Weights of a small class-conditioned image flow-matching model: arch unet, norm layernorm.
Rows from block 2, named by matrix and row number. Rows with one number belong to one channel. Each number is 500 + 40 x the weight over its row's rms, rounded and kept within 0 to 999. All counts start at 0. Numbers have three digits each. After the name is the row's rms in percent of the matrix's.
# convs0: first 3x3 conv (model.enc.1.0.convs.0.weight, 96x96x3x3), inputs 24-35, a 3x3 kernel for each
# convs1: second 3x3 conv (model.enc.1.0.convs.1.weight, 96x96x3x3, transposed), outputs 24-35, a 3x3 kernel for each
convs0.13 093:503504581473513583569543546479469493483544515532524518589559512532514480522492490538500536535521535527496495569548534539517489515495472476457499443451472492506528468531484465515517513511509536537550529494509508495521515508521499488453576560475496524460508490516471508534528516538500461507520485524541550525498516514553524521
convs1.13 096:458440475361447469458519512529468507463491543537517564519508490554466456490452454535473547529519511509503515489526481549451470530485505463450448475558517515537511456475477437505480407447469454488505471501515515487477458469444490577523574613527494556568551581487473533429506501498508433433476461516487497521519542554501502506
convs0.14 106:543569516518506450534544539571579532542514469566548530512518490512540513511534522523505508508491440531520499513519502500501485545542523527509603573528505524501491479509498499495475511519497511473490529488493461534497487468466648619597533549556539544507459494349511577487527499497412414405412377457552555507524518462526541506
convs1.14 103:492478503506482433516526545504457490509453402512489471467467445484503476513505467482513537405419413502530499482452470467434418523502481478465502537515454457495505523501491497475470481476470477491538542499441472474479513502513536528537504559551501480491448450518487494469460422453543478546516482455520477495581459466462473432
convs0.15 094:448448445464494521486572551545532505548540564551511470523501535506479503531484539527499479509464413481437414518511507505476495500454497523487523537518551520527502480524535517556555505529516468481522523506521479509501456495505497491478479505495501552509514553494501535528486513541437441372511457438510524532539560569504566535
convs1.15 092:536508521535552570494521579540467447514500485545498498557548528566544525568544522500522523447535511474513504486430429456378461507475481492486459547584557533546507454485482467504495461496510466480465468511508494484448470501515506509556515520527505475510510472479510466459534542543460458496501451487484452467475474435504474432
convs0.16 089:461471528488463499478497516500500560520520557487495507497470475494445445508425476446473452441478482426426468508473478517485495530479496498537474541579517547562524553515515539520518544514503540555546530547521558558518581580570539539462531550515531522521549523546567560522500477550484570431510521467518496510535495512526530515
convs1.16 099:539563577499567570486522526546497501491504499527514568550508552497458506514475530473454474497495483428441436471439502464456445451403409494589513531590593484536476499518524484495500486512492457461470462423457500466468498493475473468415448416433439417477453434475436442440520502526469462435560527542506533521490473486542532500
convs0.17 088:519502506543501538507498504540539538510479499527502511525499529494479514555488506505504548496486468490505504516487536492459472532494494506574541456551535506592502538519495485503475492519522563499481449505484435470574508523495503537511462471448473500468509550484470552554504538462526582562504444493528490511482465554503524585
convs1.17 129:480481512508489473516562529447416497468439474435506503526512499559530508493507497467521481498542505511488450463451481472449459510485518494442508527493508508520542531500496512514504520498499471485535497507549512515522495482526473488505564525533501530497486609540528644532518534476407463436445447517475484489469393456516477465
convs0.18 093:548486491552551530537566541467496471547480537526512483527572547506577555501548544477494529480513558477519495484546523517560525504526506504509509481507494551499476493477508544532517531522530478496533529503446503555514490474498455462456416466489493520527469543461511520478452473556464461426567524491556527550561545538525568536
convs1.18 098:473478522537496477473504542457486481506494498553533525495534496486515531493537508486462476502459455553510491501530492481512531543580533510511477555571532469534509488470488524494481501498516534495472562513462463440503512502522514581516548568521508484546497524531516491529519527582537450580545411490457482508556518466505500464
convs0.19 105:559543485465501486450438485523549518478476509508484450459463477509537528576615589476500509508521510550574564457482489508526503569607579496526559466446500504441540543561504493506465444475530547518536501426455515491490560543517528483431452539545554544569525506549500493460515514575580441488576579462531536514480455486464446491
convs1.19 086:483525555504492526477408489536577572493514542448436445514453469514461500494486477506517494543513440490445458508463502466440493519513511493517505535544522467422449363416416460529467513538515519540490528530526486520510433504480523508486578581538438478487475514508488517527543489554528473523576529534518517546532475471484430437
convs0.20 109:492503499487563579452490535494513521522559606498450493574520500624537466560483480541502519560513488506477459570545518602531482544473480461446481528557579460512555498512531476533560467497516496525523461463531485496535530516506515556576519508518522487522485482514470527545467484543474432552552491456479541534446556591495502524
convs1.20 092:506463498456492520520527560499435459493438460523497523519496491496448479482488479487494485465561592475504487464458485478415471485471519463477453574555557550521531487481472458465474463457471501519493486511568513475531450479468511527489543509458523469503473494441490515484545544519417438445505499531506481524462440499477484549
convs0.21 094:480484469510559546478540520425508506420507512441558526494535519500538498541542527485544474479550478500567519476557511484564515507542542523551526517549497522520483519539487487531493507544506542435472542559504482497523575518406533546479555524445633511464569511494604494494521447481472471487480497418513507525509534527493472481
convs1.21 111:466451567418465507456547529508396486537409496558438544545539510498503510504495503513571445482589447445564421496453498462440541463404491498559503505533497497582482478503474503507465472506472436482490500486477466505518485472437502529453535498416477482493454469465482523463574559599479484599489448522546543585477460527505520508
convs0.22 104:583518472592518459556467478546466507530462498530461489454473518447510546464540561465475540479508561506531559441470516436513547486538560484504464493487486526524528551518506565531495527504496593537556611511419558529496506503523522505543478501524519510456534509477516513454556552550469495482583539540565474500574496491537471509
convs1.22 087:529539579563522545538477534470499504497449457503471495478472480485478522499515499475512470514516468489481447470481527494503528513516489511507461487530490465493451498448459546491489510490492529498439515489451455472477444444464490455510465477531458478497495502515537480492568539603578507535560444472538488478566495451543472483
convs0.23 081:559583513550516491520505508517501492449463481479466473533532508531532494505506505514516525527537528516524535515525521529552524521526515513513531508526474508488494526522543509493495506508524439494479424406436479450439526489517449453433511525563511462505542470493484510482500494532497555530481617510497517537503479502501515528
convs1.23 083:421425470441431504487466492517541564528493520499507480437460457456470476446451482481471475453504469493483491443444463450476474469480505473455458462441404399427405472464479430412427477439477554585549521475512508528519516539488617632586606665575564538535556566512534535501530548567539493566551513547489482536503469521474488507
convs0.24 107:558550539478475468432402449543551539525556566519501522494502499504516468531541519490487479510496484523538516498476474485503478524569540471488519483496515493518517546544517495524505475510506542545508430485498500485434550548520526490508583548565554552542471443475473447476510527487466389456525516477527549521420450471435435454
convs1.24 091:504509499453419493510470498553518544483447445484446443473451454474474488481485484505503446506536508494488478485451458491425461521498518520505498546484493469470480443467446469469499485499488526523504472453502500494471459466457477442455534528504506490494462444484451425461537512508572592536488503559558551554507455527448429471
convs0.25 090:466526516487494489580524498494506512526532522521521523514558540501555533474493490535540520533536543498536508529568539534568554497529498527527479538514513519507459489499478512524498546549510481477486459520518567547527485542496486481413501515507508502511510532521562538490461476518474461448520542493482548488545573528595594558
convs1.25 089:506536519496486519475519548458454481477467490553489562495510480487498484510484490482516485505546475478479460455442488463425466512473494489493475544519467529504468496478496429426488368395452431504538449434475490476451525478499548498515518514496491501537473479558381479516562527548603507551562505600481482515514446493500486521
convs0.26 110:456454499451452517485575562507479488481492497545595568512544519529536502551509502490520515504545540532531534513534544531534526547484502522542564496491509524598539543467485494490502501558562518484550495490500580557523531508520437496523512527487532479482522514520487559559579511489504449514563458516479486508475541524530601561
convs1.26 085:473511554475551533525550528509487510521519568569558531491522498517515475492507493500538516494596503455495407515463492488495465468505508474504509555552547469507483456452466442411490488464513440478512473487523522469509489502497469529497572614512519534484476459422473431460523454451501469469538541510502468485449514506517549521
convs0.27 106:544548537522486501503495504540526501527488405483484431515525527547551542531517523526509516526527542520539536534528525538547562521528531575572473527503508521566462516537501503525519509507486488523509504589512494532475527487538489481545525524515485530497532577547545585519489444498478471499492448481491514478543574532529562534
convs1.27 092:530611497558622526437464447461512512567507528531526524510508494502533488501490497481484465530496540486453469478447467503478476477409422492473485529537549529499474472473480374422436455488493476449535482395542536474477520522484518581449515561473514579525498501460383481473538493522569451455595509501523505510533482536546490487
convs0.28 090:490510527482527496519475448491553525529536471538561503563536524549531522532504527529530508517518476508565522542507499529521516506495534455499498492481494528508494464506514501507523549547492452453503441490523518493519503488458455533501521519477569462501506479542489481509480466490465462513485456483564541539529544534558490496
convs1.28 098:580535503488435535528538567570440483539442476548516581482509538489527472504474494519556469497563485456541469497534540515527487549498523497496466498473526459527506471500475462481492460497456423442480435437529517460480515492421465506497481531465527509447473531488503564462509488566483463483504474495469480476433433513476468507
convs0.29 088:475474485452402409488432459539506499522516510521478504498504504479529523489475511542542554569565537520514530521520522497521510507489526496492456570561576537557588491502513495494498505486506493504516519491528541553501496523523537577514511549513515498530513459493518544510507518556574640512492572514486494492497414472527510518
convs1.29 091:585519569507439487504482516553504485546519521574534530557511536507489494501489512441424457430489395466476449459521473499589499501524521521568537594577557533528535523598551486528524464522466461553491554530523493523527462529502490494547470546506448443500389375507493485480453464461377454428503456489527549484537490513485585554
convs0.30 116:564569491488481490476425506539561523526536514544533502523502518542544505562570522528516509500542494526508534506505503551556516561548494557483549540538578573544602536554522515535485505493494486525591504505542484458504535541512468485524519553546540539509526506486480462493453519491459421559441576470536547528479485484471431497
convs1.30 094:560551567526486536528444498475520515538456481552515516506454492513494491500553535485453437429549498483480449497461460486435442489503480445498497487470511478430458486520429443535473465485464482540501456512486502531482463511519419485579434486560564540521462478536476392485495465490491419523514452528522532549482492520485450499
convs0.31 093:471541563469528567481506538502522516556588572530515535563513507575526505546526497531489518550513545523514487561519512592540503561507464523477518490464563489474552479484572450527600461507571468538571442506541466523546524543554457462520512511552473454529473466529476458531399456478453470501542455492485566552474565569504541582
convs1.31 090:467448501476490552494492542495428468501429464561498495533507489518496472488450488466534471521571525456453439497480454470464457473464506483511509562545578507503493488465476459430477453446456495510512478492551540523523504510519485552500544546504533498510579536501543501447511525553463463491509511548440454508444432526502476557
convs0.32 094:507494487535496467535517519502485542496474497477448524498502523437531555443489541474494523463490550469489508490515501483508541484498510461526542519509485467521586543499514594519490537504502544515510577518545542545554496502530508491551462468494515533472605600525537543501524462475556577484505534566516485476583523478560512503
convs1.32 093:528544532493540630511500469461453481468436455483467471500516503509527456498532518462529446486505428473530480514502456544511384513492471464500459439507547477519495469469486415488526448469501485491497438404483526462472477451480452456562485462486473520509358518596436504515547541512581575520528518480477480499371438511466452496
convs0.33 102:524550525493476484489460473486539517530426491483481541471506498502503512499497486475500493470502476504472482458514531462504501490483465479436448475453437513481472532452491509507515539501504498541548514494475576469470488460503496520557462495500541410460482464493533507511553366463584603574493531573497485502509498533568529528
convs1.33 098:489453500458423410509503527469571555450497542513540481471484506459484475458495444502550503466446405564549509528481501458444440479497507535503539481477559508515560520525542573595557513501521541511501530560568437377458547506484554561568544499525477435493505518422531572533473493523514532522536486539510526491561577547523513531
convs0.34 121:526524543513535523540575504511500501505497539537534514509499490507481499520511493518521531515522523542525525510498488515503498504497502537524506477497548537507591522503509484543531501532503520478461558476446494493500510460454446524496470536559526542478486523464461490488504429464413396438488448472501486495473530543481536497
convs1.34 122:475486455527520539477535523476453485488469458477480429496523504491478492518519500492541503502531465461473456501451491506493538488476474496515506536512471468475463448490495482493436487497513491529542498526471485479507469471503532566569462495613508521506518600435546460512528531529473455580522496504482500513495524484490510459
convs0.35 111:493465507505496499561550528497507509492463469579556515572572513453473493482463501563546510505539522484531537552551527498493513497490503486562567449510506568571505453473513505497484543552518475471528509514545496534504524503498577541497472522517516485497552541522522585545545528530474508537478454471503504530565529490534552542
convs1.35 089:568511498493558524450546571569463484518477485529534552513510486486492474495496497456459508501501461440528499527518504485495473493484511510551508481557501478537502447467482479462465467440402453461490523469512552473545413472457504536526505534502489531486493550551458491462517493559627514518597559477533496493538485475507505532
convs0.36 109:513476479537486461500485452500495488456488508487481516446466515480484463536502496519503536502525512556532505438490529456508511528526529607523548542489501519473557548476504531487512502474512506454513557525510477522566606494499557473571476457495515455533519479440532580462405536529484529481502546477534546501522493455479525544
convs1.36 109:457450476472512495500519496504537532450507442473556470467490495497491503466488437511538491550509440479394544487474493475482499497492501551485529471469506471444527541524505482459528502434564474498448462437522542481511469484514517583520518562442472482522540593499507479491557533535528518611561467437513515455458506558438502491
convs0.37 108:550475482519486475470483470561458490551476470494471484485525491510567540520568521497467522548531515525486485501513523498557545501527517527508584532426478522517609506469477556494473479484501547471535562485551505498520524495543526531592481437433451466501533558530479498464469488478486507582529524585525480517513438450546504519
convs1.37 093:500505548542535521552506505449481505487498438518479461458489479450449541465489502480489516459513500519497524433472495439461503501501503545538530532529388556519488492462469489465429482481485545517510548527447451463467510566544590557526502490475456526488529493496572511495545492519542467559482557482503450479553601507506506479
convs0.38 091:456450499483483514449513491457442507462533527478528549480501518487498495496453477467500516508525491538526513446484467472519455464498485473512518510529521468486436544550531550555531520566526469528484493517528514528505498496415493484468533542499529451527548470566506534511483479548503441520503510465541564529539556558512540506
convs1.38 093:551568535477569557540597503424451496448486534494516568539527508531516479503514512539507483487531487496487483433447465471420466471505513544511504541505538509488497496480476472488509493476476486499521465470566491462452502518506483506515495520444509545512468539522452536471532562566503514495507497518486452479488459535509485484
convs0.39 097:517505511494519506516554505505478512491468543431502479516489528537480508536497533504471492491470474510480483524494506526444486516464508506495457552522496559466467460516507453504504473499505544537517469528506510503492537515588479454515542505549524599546525639551540609520483489490535509538510563484519509513457488542490545532
convs1.39 104:513547508553548447522503490489507488517485465457488456520519521495466537532513547537526500547545520529529501464478499430435527508487523461506459483530446464491426506475498512496466516486459495455455488496413489444483530477475517502485536474529501443524507451472488477549535569542495515523595592551458521486454480387489506437
convs0.40 095:485492507490470479527503490490528544489514536513493509504507507472497516484516520476519505469519490467510505494494509477474497460486506450520447478564500472547509524491513510473479521493489500523508494506492502505468533550526506549490516545490529464539553465515511483528509489533579568496504565490532477547519430508546485516
convs1.40 112:514450515491489536510509515541544552548518552560517541499496486463460430507473479526478454515457419491462454486471483474470472470454467451494502449502490440431430502439505515462516508510488523518562543541561499535472515528519537548573527531572490439429507407454477421462504447471455421491527414565499485516495459521507530494
convs0.41 099:489498454553522568510549500497469452498468463491500512519528540483491493511519509499495504508518502507511494517525527504522519507505502509469459484459415561530532525520527470467457517526528541523525523470496465469502577602600686668726556469491509527509522526520509513522419471522467532469485438490517516486516512513478505488
convs1.41 121:468463467465519530571496508478515548509495424561470489526493489512471472513489517447464472453414386470534512480421457493462474487464485460473523469500501506450467485517495424447503526533499514504522466449493481533494446455484559550512545560491470496494570522451439548530524510563481527552527508516482463487508536580521550498
convs0.42 084:498492527464491536469498565521488553533492584557508530524478496565495476552480486480468423532495483508464486520497507532493496520480526493445479541537540548547537497528554504511567516513555536529549605560546525532538501487492624590572487469457490535548508529525502544550513502588514516410502497474493482512517510550488513560
convs1.42 090:562531488478454462520511515560501466524495485592501499566493502539476511539513535486512541462492449439518483482469537396413475437439478469476470523525547514461467484481476485478466486489456473478443488472435483468472481519541456509485475493438461427532436409462431456506554517528495515566551513521495445477491416432488485482
convs0.43 107:571542540560571605531506501530519499519530538508457460504499511570535497551542524504521524522493532482510522494497512521504487514504532473506479498495560477506551539510531429455512494505500506554496468541537557505505574555572469519538530494470501473482403451537521529509566504522500373502504490556500496491461497517491507517
convs1.43 104:509552532445479481465463482530499536521583547477486518478494476543507480502493458533547490536522483494494512510509462488486504478482518449458437432478514461505523505501454463423453535566511489478515508518559499526546470501555495519553509522491534543545623455470449478569513446521425350480550519536543491478534479492481504509
convs0.44 108:544522462557493481471391523525549449539498475568501503543508525539522487514500501485501465497530422510529463540519504524512481532517490534538475464552465443574469513503483499487431523528452526528534526510487544501481511546461493555423492524473532552487527512463534501549495523527509502558547532533551492539528457516549464505
convs1.44 105:577505489536436451578403482519446519554465555559485516476501499476502493543495482470528469444581488525498467520489469467487464521482482481546487463517509451518522490549472495560491496536496462487503504479526492520530490499538504516559436517559476480508484498491531435485557454545534440461543418494547504458525470505530461534
convs0.45 102:527467491514487465506570529525503524517512498531532494547506506465458498526455536556540558498514505525507517547514527518500505514478544451399434456526489532574511484525508533541483498525489463496527498459491546535486543586515479479409499528468528524483568500546510550507433545539495446467538502420504545526490522492502548484
convs1.45 096:454516528475607475481508472511454463476506517514520558531518524540504509545515489452478501401531522413512496506421458513373502535508533520516502560595576482467477459509485487551494453481476437476505457493513386427453467482466494480510465510512462526485434519469509527437476522585508485509551503518520484515479477465500514488
convs0.46 116:503537523497560513485509509455509494479526494503548522518508488505520496487535498501512486489508490524528527508485498500500494518516503449558509485514485464566486521494507527526489523503505524423510504498511504546531535490513510508516541481532534390515542472537541318524454433456457391476460379479548524514525550511494494499
convs1.46 129:535496517521471467487447487512448521514439513574475544489501494458489486509491494494412474547414476526379450514465496511442508542482506476518528437490492353443463481453467504476494497508483455462547478468459423513454497462469487492536468434552472454424466448467508448488586554507540405471583403470497531544506491471506573475
convs0.47 087:500552569495498528494432484525454474461552488491511589500524495467541506497506486514530496476519483504546519512520523493534508501543518498586554490539474470491493506485481499502540526526550531532490455552604519539547480559589509457547576511546511434557499457539483435429470447472556416500436503553513546525475539552529525501
convs1.47 097:479519481451504544505533568509432572507422514594462577496522504504508484481520516538526451526551444488475466452456511497468457485486522500495436512511499500469470483485491455449525439411395472472536464456547523502504488471438534515444501537426522495477478513478465467470547506547496471563545474579525509556463443570450482540
convs0.48 083:503539521501499462455405413505522498517519464487481452527528497525496498509533528531555536524540542515519534552548548537524556537553546468519512488501520459491561463513515478504515458479489583545575521537537573569580443493496493507492433465508545532533500505541509479492532517501493512517521511525536544530508522531489503491
convs1.48 110:515515529515466518517462516568515562512440475523458552522530560536529548539533511462454421474487466466461438474474517492505507552525480485498445507475492469446514477492409478507483436479466525486455484449459467476499468503482510512522516544519533547509551534524507525501553506581537469467542464466485508436492482470459437479
convs0.49 104:523469497569528521526550553492512498476466488496525514480472511414454518423425493494535549447489558468450528498520556452495529448467506508481508506480514524506507522474495538501528528521541549511508592547463513531502499456475596574568521507491475468462539581504507558505591537540539577454517519511516494524540503490484500486
convs1.49 087:523524556526516460505566514522516465506493480518548514495511499522506478540514496552545566544458485531491507489499441466540508510534479467539509431596578493530529467458501536484495489486513504440487551462494506456523454465451452494505483498460472504541512453495568510514555463516585449524523488522513495498540475497540509520
convs0.50 106:517484573479521500430466497475511513482499506526554508485536546517533559537530540530560565529549576505535527515536578525540552525534531473462436548517468558570485531506493511524514502525533506494554499520498537515510518515536519528558451526549501472478431491488464466468522569498472508585598517480513494491440501476474462476
convs1.50 091:475504557450424471495529578494463525472442520559513565472486479449439447474487479448503459495418478511536438467477473478464481484535546532556520583541543524542514450513492527548481479480514529494522538534509487478541512508494525576488514531416440483506428496465543544488544480534492439457397430465563522547552535513553520579
convs0.51 087:510514525515514560525474521525493493503443492499437504550520517521525546506516533533532562506517545514536521544530518529527542519536533499524515533523474482508428528512499530512518519499515471464488498474446488482484483455457472448451514485526502533499534560539530584588524513496576553459432526489529511537535466518538446537
convs1.51 078:497505527467481546481516546533547539531540564519533507482454452475469440470454478504458389526420409462439493436506446472507436493466474488488457456482433440444454453425509385435479462464449569515557569525552561541525562617516527657557503608507494505507462552520511541499535525512506542515502503479480490509452489563492541544
convs0.52 086:511501542491486515500453481478520544531518489518461473534503507493490509504499504509471515539499527520484510547514527541502525508512536458525562438434449431444405476470539507496541516518547515491510533499532512561543415450447521523513470463530465484531465518512466504483574662486526532491538535601496445532569542541505523504
convs1.52 109:526519486537505573556474463515502494444455489469445506504498463497540527496533496526487478497476507508534553481480480474519463414493445567539526525592549529403466489502488534489505544484461495496490515448463471538525497520502542543553511591576540543503519482548460521505465500525452435554485488454474511495502427487458419425
convs0.53 109:494521514486477517588509507544481509550534515457522515507481529522489493516488516497512527508494521509485491502480542519465495511506505487485492505509545476482524530523517473488512524481512540501513507556536530490532501500519401377476515502506495524487484449509517478531669638529634636673510598651507507494422456518515463483
convs1.53 153:499482501442464441468476530576573534525578598532527535523497475473486487519474516495516524534498506509532496537517453464479490456472498511505519540542461529557546459455527523450455469504462543428565559580400433558571450452507468447455439427415455457535517386469494551468543490462575528531513537559555539550548570481484566602
convs0.54 089:524515489507549521483554507512540504518563520496538510558542515554548530568522521527512500535517524532540502558547501565541526563514499550503520535480522505506542483521502527566531502529500441474510504529522519565502496486459493515480497520514512543499514534548487517512422470572456534471484470394500560556526562533493542517
convs1.54 095:542516526541544541568510565510457535530494532576527570526519497542504486495493494453469467472545499474509504491466487461414474463461521507519488525589568469529542473507454462511450444470438504527532492509522474493511438487475486534547488516512488481475463479493522513464550538581526471504553459503510492493483473471518516489
convs0.55 123:489441476463527504557531505534499526529555526542507531475525509506493479470512517493517505512488513484514556492523509510489496500526543529528464547537584576488608536508524520469526523497486491506479556449499487457513513426465448461446478387485539462522453479475531521492497412434458423418426509485526464498486502486530477477
convs1.55 123:495517461531459518531540484507542512485462448500491524477485457465484492505498490548510458470452557479491448495510509474470519531546490459482484477506526458460463486502508486461483455455452528507535512508462508485551453489508483558414457498563553494493554489470570421547544524543478479588486525501522500534466508469557522522
convs0.56 088:480547498489547516464391442539562546552575547459477489526531513533559530499540518507543510516542506486494493504543500535549534479528497510516509539511442507447479499549530500553532509501506471487427477543505525533518493530493480539478475468448494535519498507507495499491485497514467475517467470420504540499500553501493455519
convs1.56 095:551605526535468537532512537523522573448431501520466520503486529499495488467491466481517456511490455505494471478466541477452439480489481524493407571522555567567552455464416415435474466454444519499440484463483509486468495484482527547547505544542461489439432461503480487466552491564501474497465469527525556530485427488532444520
convs0.57 084:510447491490440439467484501537531544542474509508523501503510503481456520485454494539550500516498516504499486517513505504496533506481506460509428510534471477461452535514540516465501528536525463481488467442491496469508515524516533545501505524522508534523497535461470494497525545557592684518505540588535488533512474439520518510
convs1.57 094:533476477515488495497502472551578529544552541533521514508471464479441429456451445487488491474423483458476503424417443443429442387445456479442482427418416447384412538565525518546521550504494574606541567624598536516532486512482568622581529567551466521478508605543481565528562530511519539496503546492527527489508581570540516591
convs0.58 096:487564532468505515475529507548550549547554562555533521540511503583549489540502479520531538522506527535514522533525508551512495544492498544525523539486541527486484485484533447533556442504520512504513472486514506526543459488479404442454492504502469514502479520480531493511455382494460413450534462481505555531503568580514574565
convs1.58 089:538555483512580522450479482447450428450460485437440462463457489474498508475487495458489490514515547475463461466435501468464503499503521469500477527568464465481445493498546482447426504498474462465487490452498485447529525491457499494475490496546534559557557549432518485476443478546457441515562492527471483513466438476526473471
convs0.59 120:465456475446464501544597548525504509513518524539582591587618568496493480504458481542589567500517488514524507563591562503496472509470474542543498473512481527593524481453446508516502540561546456408447495454431554533542493535507519559521513547471499497503534525527496565527486451514505493532528501527495508481491556537538596575
convs1.59 098:482480520537593528520579525453426446460471490526523543521526515489478482497500493460494508513567522487552452486454487506485521500517514513535509569566537499497505460480475476447472446414470436473477482495487499471496467459467531562538518551523506530471554542440497460423514476526473462501521527535463454465442473511470536496
convs0.60 108:540519501533541522563528478532542507524505516512410482498476504535526516500493516454479501541566529498481506487470490536530527511499522565524593506498508461464517503500497495477515529490544530557491537512491470455507506538507460507543492525494482499498448432447539548589557565556486474469497573510474482493462465471550525558
convs1.60 107:493430489474461495500524505573568571468411452497484510525477479487488478470429451545481477524570526530457451513467469498486506497432471528453514526476532532446449464434441448438463528503516501548517471525492528598506417468492559624577441554491492512487571609536489474478547589570523499548477448519535516563519485549513499542
convs0.61 110:544496471549487518505531551504425474492459531559478563506491509538536526546534532484486548516496529495482556500510517537527491535499516501501468483471514544516563554513446561517511517523551519504514521457511523544509517525547482517535451510553497564560507543547494526485511519458468391526576553574524503476522514529497507518
convs1.61 090:444476575548558585604518550466507511492483442508463484487484494450497517488494477573526469477506521502487454516457504454469522479485474485543472521608525495502472454465436458495461500506492514575474532569529478456509438471487518453520472492518498464480485438535420474507565563564552544521544533529517491444488547479485527531
convs0.62 113:523532513521460499541538556541525536495407516487488492575512556533523532521475499506481541526544523492447470528508551501512514515472503495479541582547533600558580501488511512466474504482528506494525492437451522531548456470476531464493570558552486521563461475483546524582500514494472503493485559540496526525518486508517530545
convs1.62 095:528494544473500458448470463534552466404409444438497502483446553468433480474429459491423499499488472493462529405442491502548495501481478449476450519564587495509522519481510484519493476514479518529432467551514519480509413499438516578573545660530575463537496521508513583487562570560528533526524465462472527495452436495458472501
convs0.63 107:527537506515465471422465497537556512528515518414459433455500525500550535544546529467480496500513523502508494459541511525553542533527526488444453466519480538544408511562523529559525467496489477522476507556517536524471529534529518508495532591553472572507503498484526471547486505488471458435540407493525546531523537515473534518
convs1.63 105:465473510596540524523452481511545564486437507525446477531484473500511524473501496468486490537561540505490498528451475455439505475497474503475508561579525514547520436505472469482461475468489519544559537493447488490487417469464518482479555534523411525432487490464536430492527545548550519564536460544476513525507496431516460485
convs0.64 090:494490553405507562437530578500519555506483578528530557548501531530494484542485478559486469531485465519471500555491501539485499542483488520541515512542524525461531448507549448513539457502532491511524451553606486537559483480497418437457469487531504546570429558535486555542441452520471484563544551515497495538462500557465503533
convs1.64 091:484516501479524452527551497461461440495495492461486458473426510438407541462467527520500520498488545478504525466431493425383521473459534484538491531542435471520454487502477497488415515494457470496463507488445490469492500433466494457405499453462497443451487452411522497532509564551454513536501543538448487464464464398476478462
convs0.65 116:527523487566488432533500526540513551462473487507484553519530528461500524481506509487497505464477496500493498503503504486489520473508519421475532495505517485446510526518520499531515508500503594573503574459513514482476468471460531542477530439553481504515524579540485474500555497473534491470469477493525512540541511507519481504
convs1.65 105:499500446535557569548553491512504413438448472457466477503450456499465488535525508549549494500521479550583479458492466475472473497501486443469516418510609511504498522460516553497484509465479474477487470504471465441517474503555494599512556540522580484507457598566549509524468507481549517511506540528447453497415436471471506490
convs0.66 086:504459503506495550484604573565481507535517539475493463483523527487533510549489531489501508496510515508460507504533510511554533504443463504475482456437435471433527564527523544544532491487507547492519604561552505532577528545533553563534455503501498483521501483508489506536536525569507583533511642559526512497538503505490548518
convs1.66 104:479432555478533527507559564517493551460478445604575566517556474502498515481478508525483513498513477481501484567568494459462523467473504480453536583596521639604560446455513478510494474495461474468542480514479481511440467482490517526498491506462464486501455526499419504471493473481486479579467470539496470538514522529512542548
convs0.67 102:444533533495528506526488500506551539502530521551468464504498512550536513538547548492494493523513517515504514485445469538543506526556534484472468528484507511492513547569567460501534495515509547528531458474483528536476571515516504500520514540583476452516483485493539482514417446510490374485466485450475546509510510500543546523
convs1.67 102:533526542475394549496493515607518503517476463491493520513448471544515465532518448487489481539520521466446443492477503505450470486449454486526486531507581533462527428481420441487503485502531470522449466450580529493514465497503469477536494516542485525520518504528455470497535491538480444407494474479458516427453432472505450522
convs0.68 112:463446517446461564537575588533517504449466494531522527499484524507476501496455526487532530534486515512521565507519531508489487511479538451537502517571508526528477503507498485442482482509531531506507477501546474505531468483455519489481507467468502480527525472552536554506503460510510598532518459491523511542543520530520536512
convs1.68 113:512502534550509517491476450496484471523479434465404499508506523514526561528522512526494476464514500460598521476425466448523482536536463469512449476553522464498519526523492507435493481512484467494469499422452480510498466478498519476471504505578493526524554400479456513542526468585478565502581523536460465475493430388495413395
convs0.69 100:538546541482506532476513513506541497531516472504506521501498532521479485527532472508515508567536471484518490504497544523500464526549474506515513497482460507534448507523476516516472497508488497522476488517494472464502476473473545540608580529473528542473483442512498450505559532521400546630542460598527524496515568556508529526
convs1.69 106:467478490521446470507495538567565531501488527461508561505505500537537499522538510478512481513527565547517430449422463522508445499521485521522538586546537449501491440540506449504580495473466515503500492512562552519508487410422459490490574527497508513495442476498552511525527501520499521417428504567543601515460528594441404536
convs0.70 093:499483475499547503510484555501520496575489494515543494489482502523476483515536530506511505513480526505527533494485509518470511501540506491462517533511520477474496494515504444525495536519539545458497500532454545485503504494501394450512514505530495558540388530539580474543613584524629537613502543547489490510472510516564456512
convs1.70 106:525504554490454473477492528592590510538470574482502519503524519459451507441439456544556483534466513525491480478540501466454490465444469446516508478550471482545465474401495466550431457499453566460524507582506524513529525443484555554415531536474467379572496462411474533502608555544590515569503465557552534540457561545470473580
convs0.71 081:504551546574476457600516507515552531510485497493445489494479528504510540506491507486501475480506476477518508526500490508524531505537509431496515417508500439516472558568554542519515555517497496565539465462528522508541483507484567483463516497508475521556520471489527508474557607615583617570510562574479504536528473482519479464
convs1.71 107:576530540505472516449409506569516491515488497510498576475427489493496525517531505481455500540469507525496467475462532494490513516514474530534520532528493519527509536541470525504457483487499490505452471447445461443463487490475497519525458493543542541482554535509428474525505488608528441462540495496503540508516492477493493517
convs0.72 093:615523557587550529538567511516524515489481481497483538510542520470455499493472530516553509518509509475500467511532516494465517461422488549549533422475489476490507490463507510471494536534524507526461531513508502456486509502528595590596501539504519496488517555487500540489643574471523566531494417552522477530533522514520540517
convs1.72 101:484441463486477499469426436519508543472514515496497499504445455501443450495503470532529521535495496517536445478401463485471472482499455550543516471492454541493478539547497482454494496419486496530516553536570539472547462457444570574572530529558518549508563531537503429518532488552544547532568594598490506483525518555527457566
convs0.73 084:500545522484533541513539497518566446556555435571593475552561438547584441546563437546566486545540469536543441556550450564576432531563438538512520532514537468476563463515490473546512529550527460529580486525524529530515417451480425460508514482479470519444460503504479520488523402568507441525493474542450516496483559522544508524
convs1.73 096:487493527438459538535536553487444514469468534519493558512546485553555463511511476489559457494563491452479417462494456532516457478476494423471477457476534508486482472492457435487502430521425492490499455456544526494509468523482463579604502589616535522490463532519507545461533433458486458419501456460491487454446487536535506483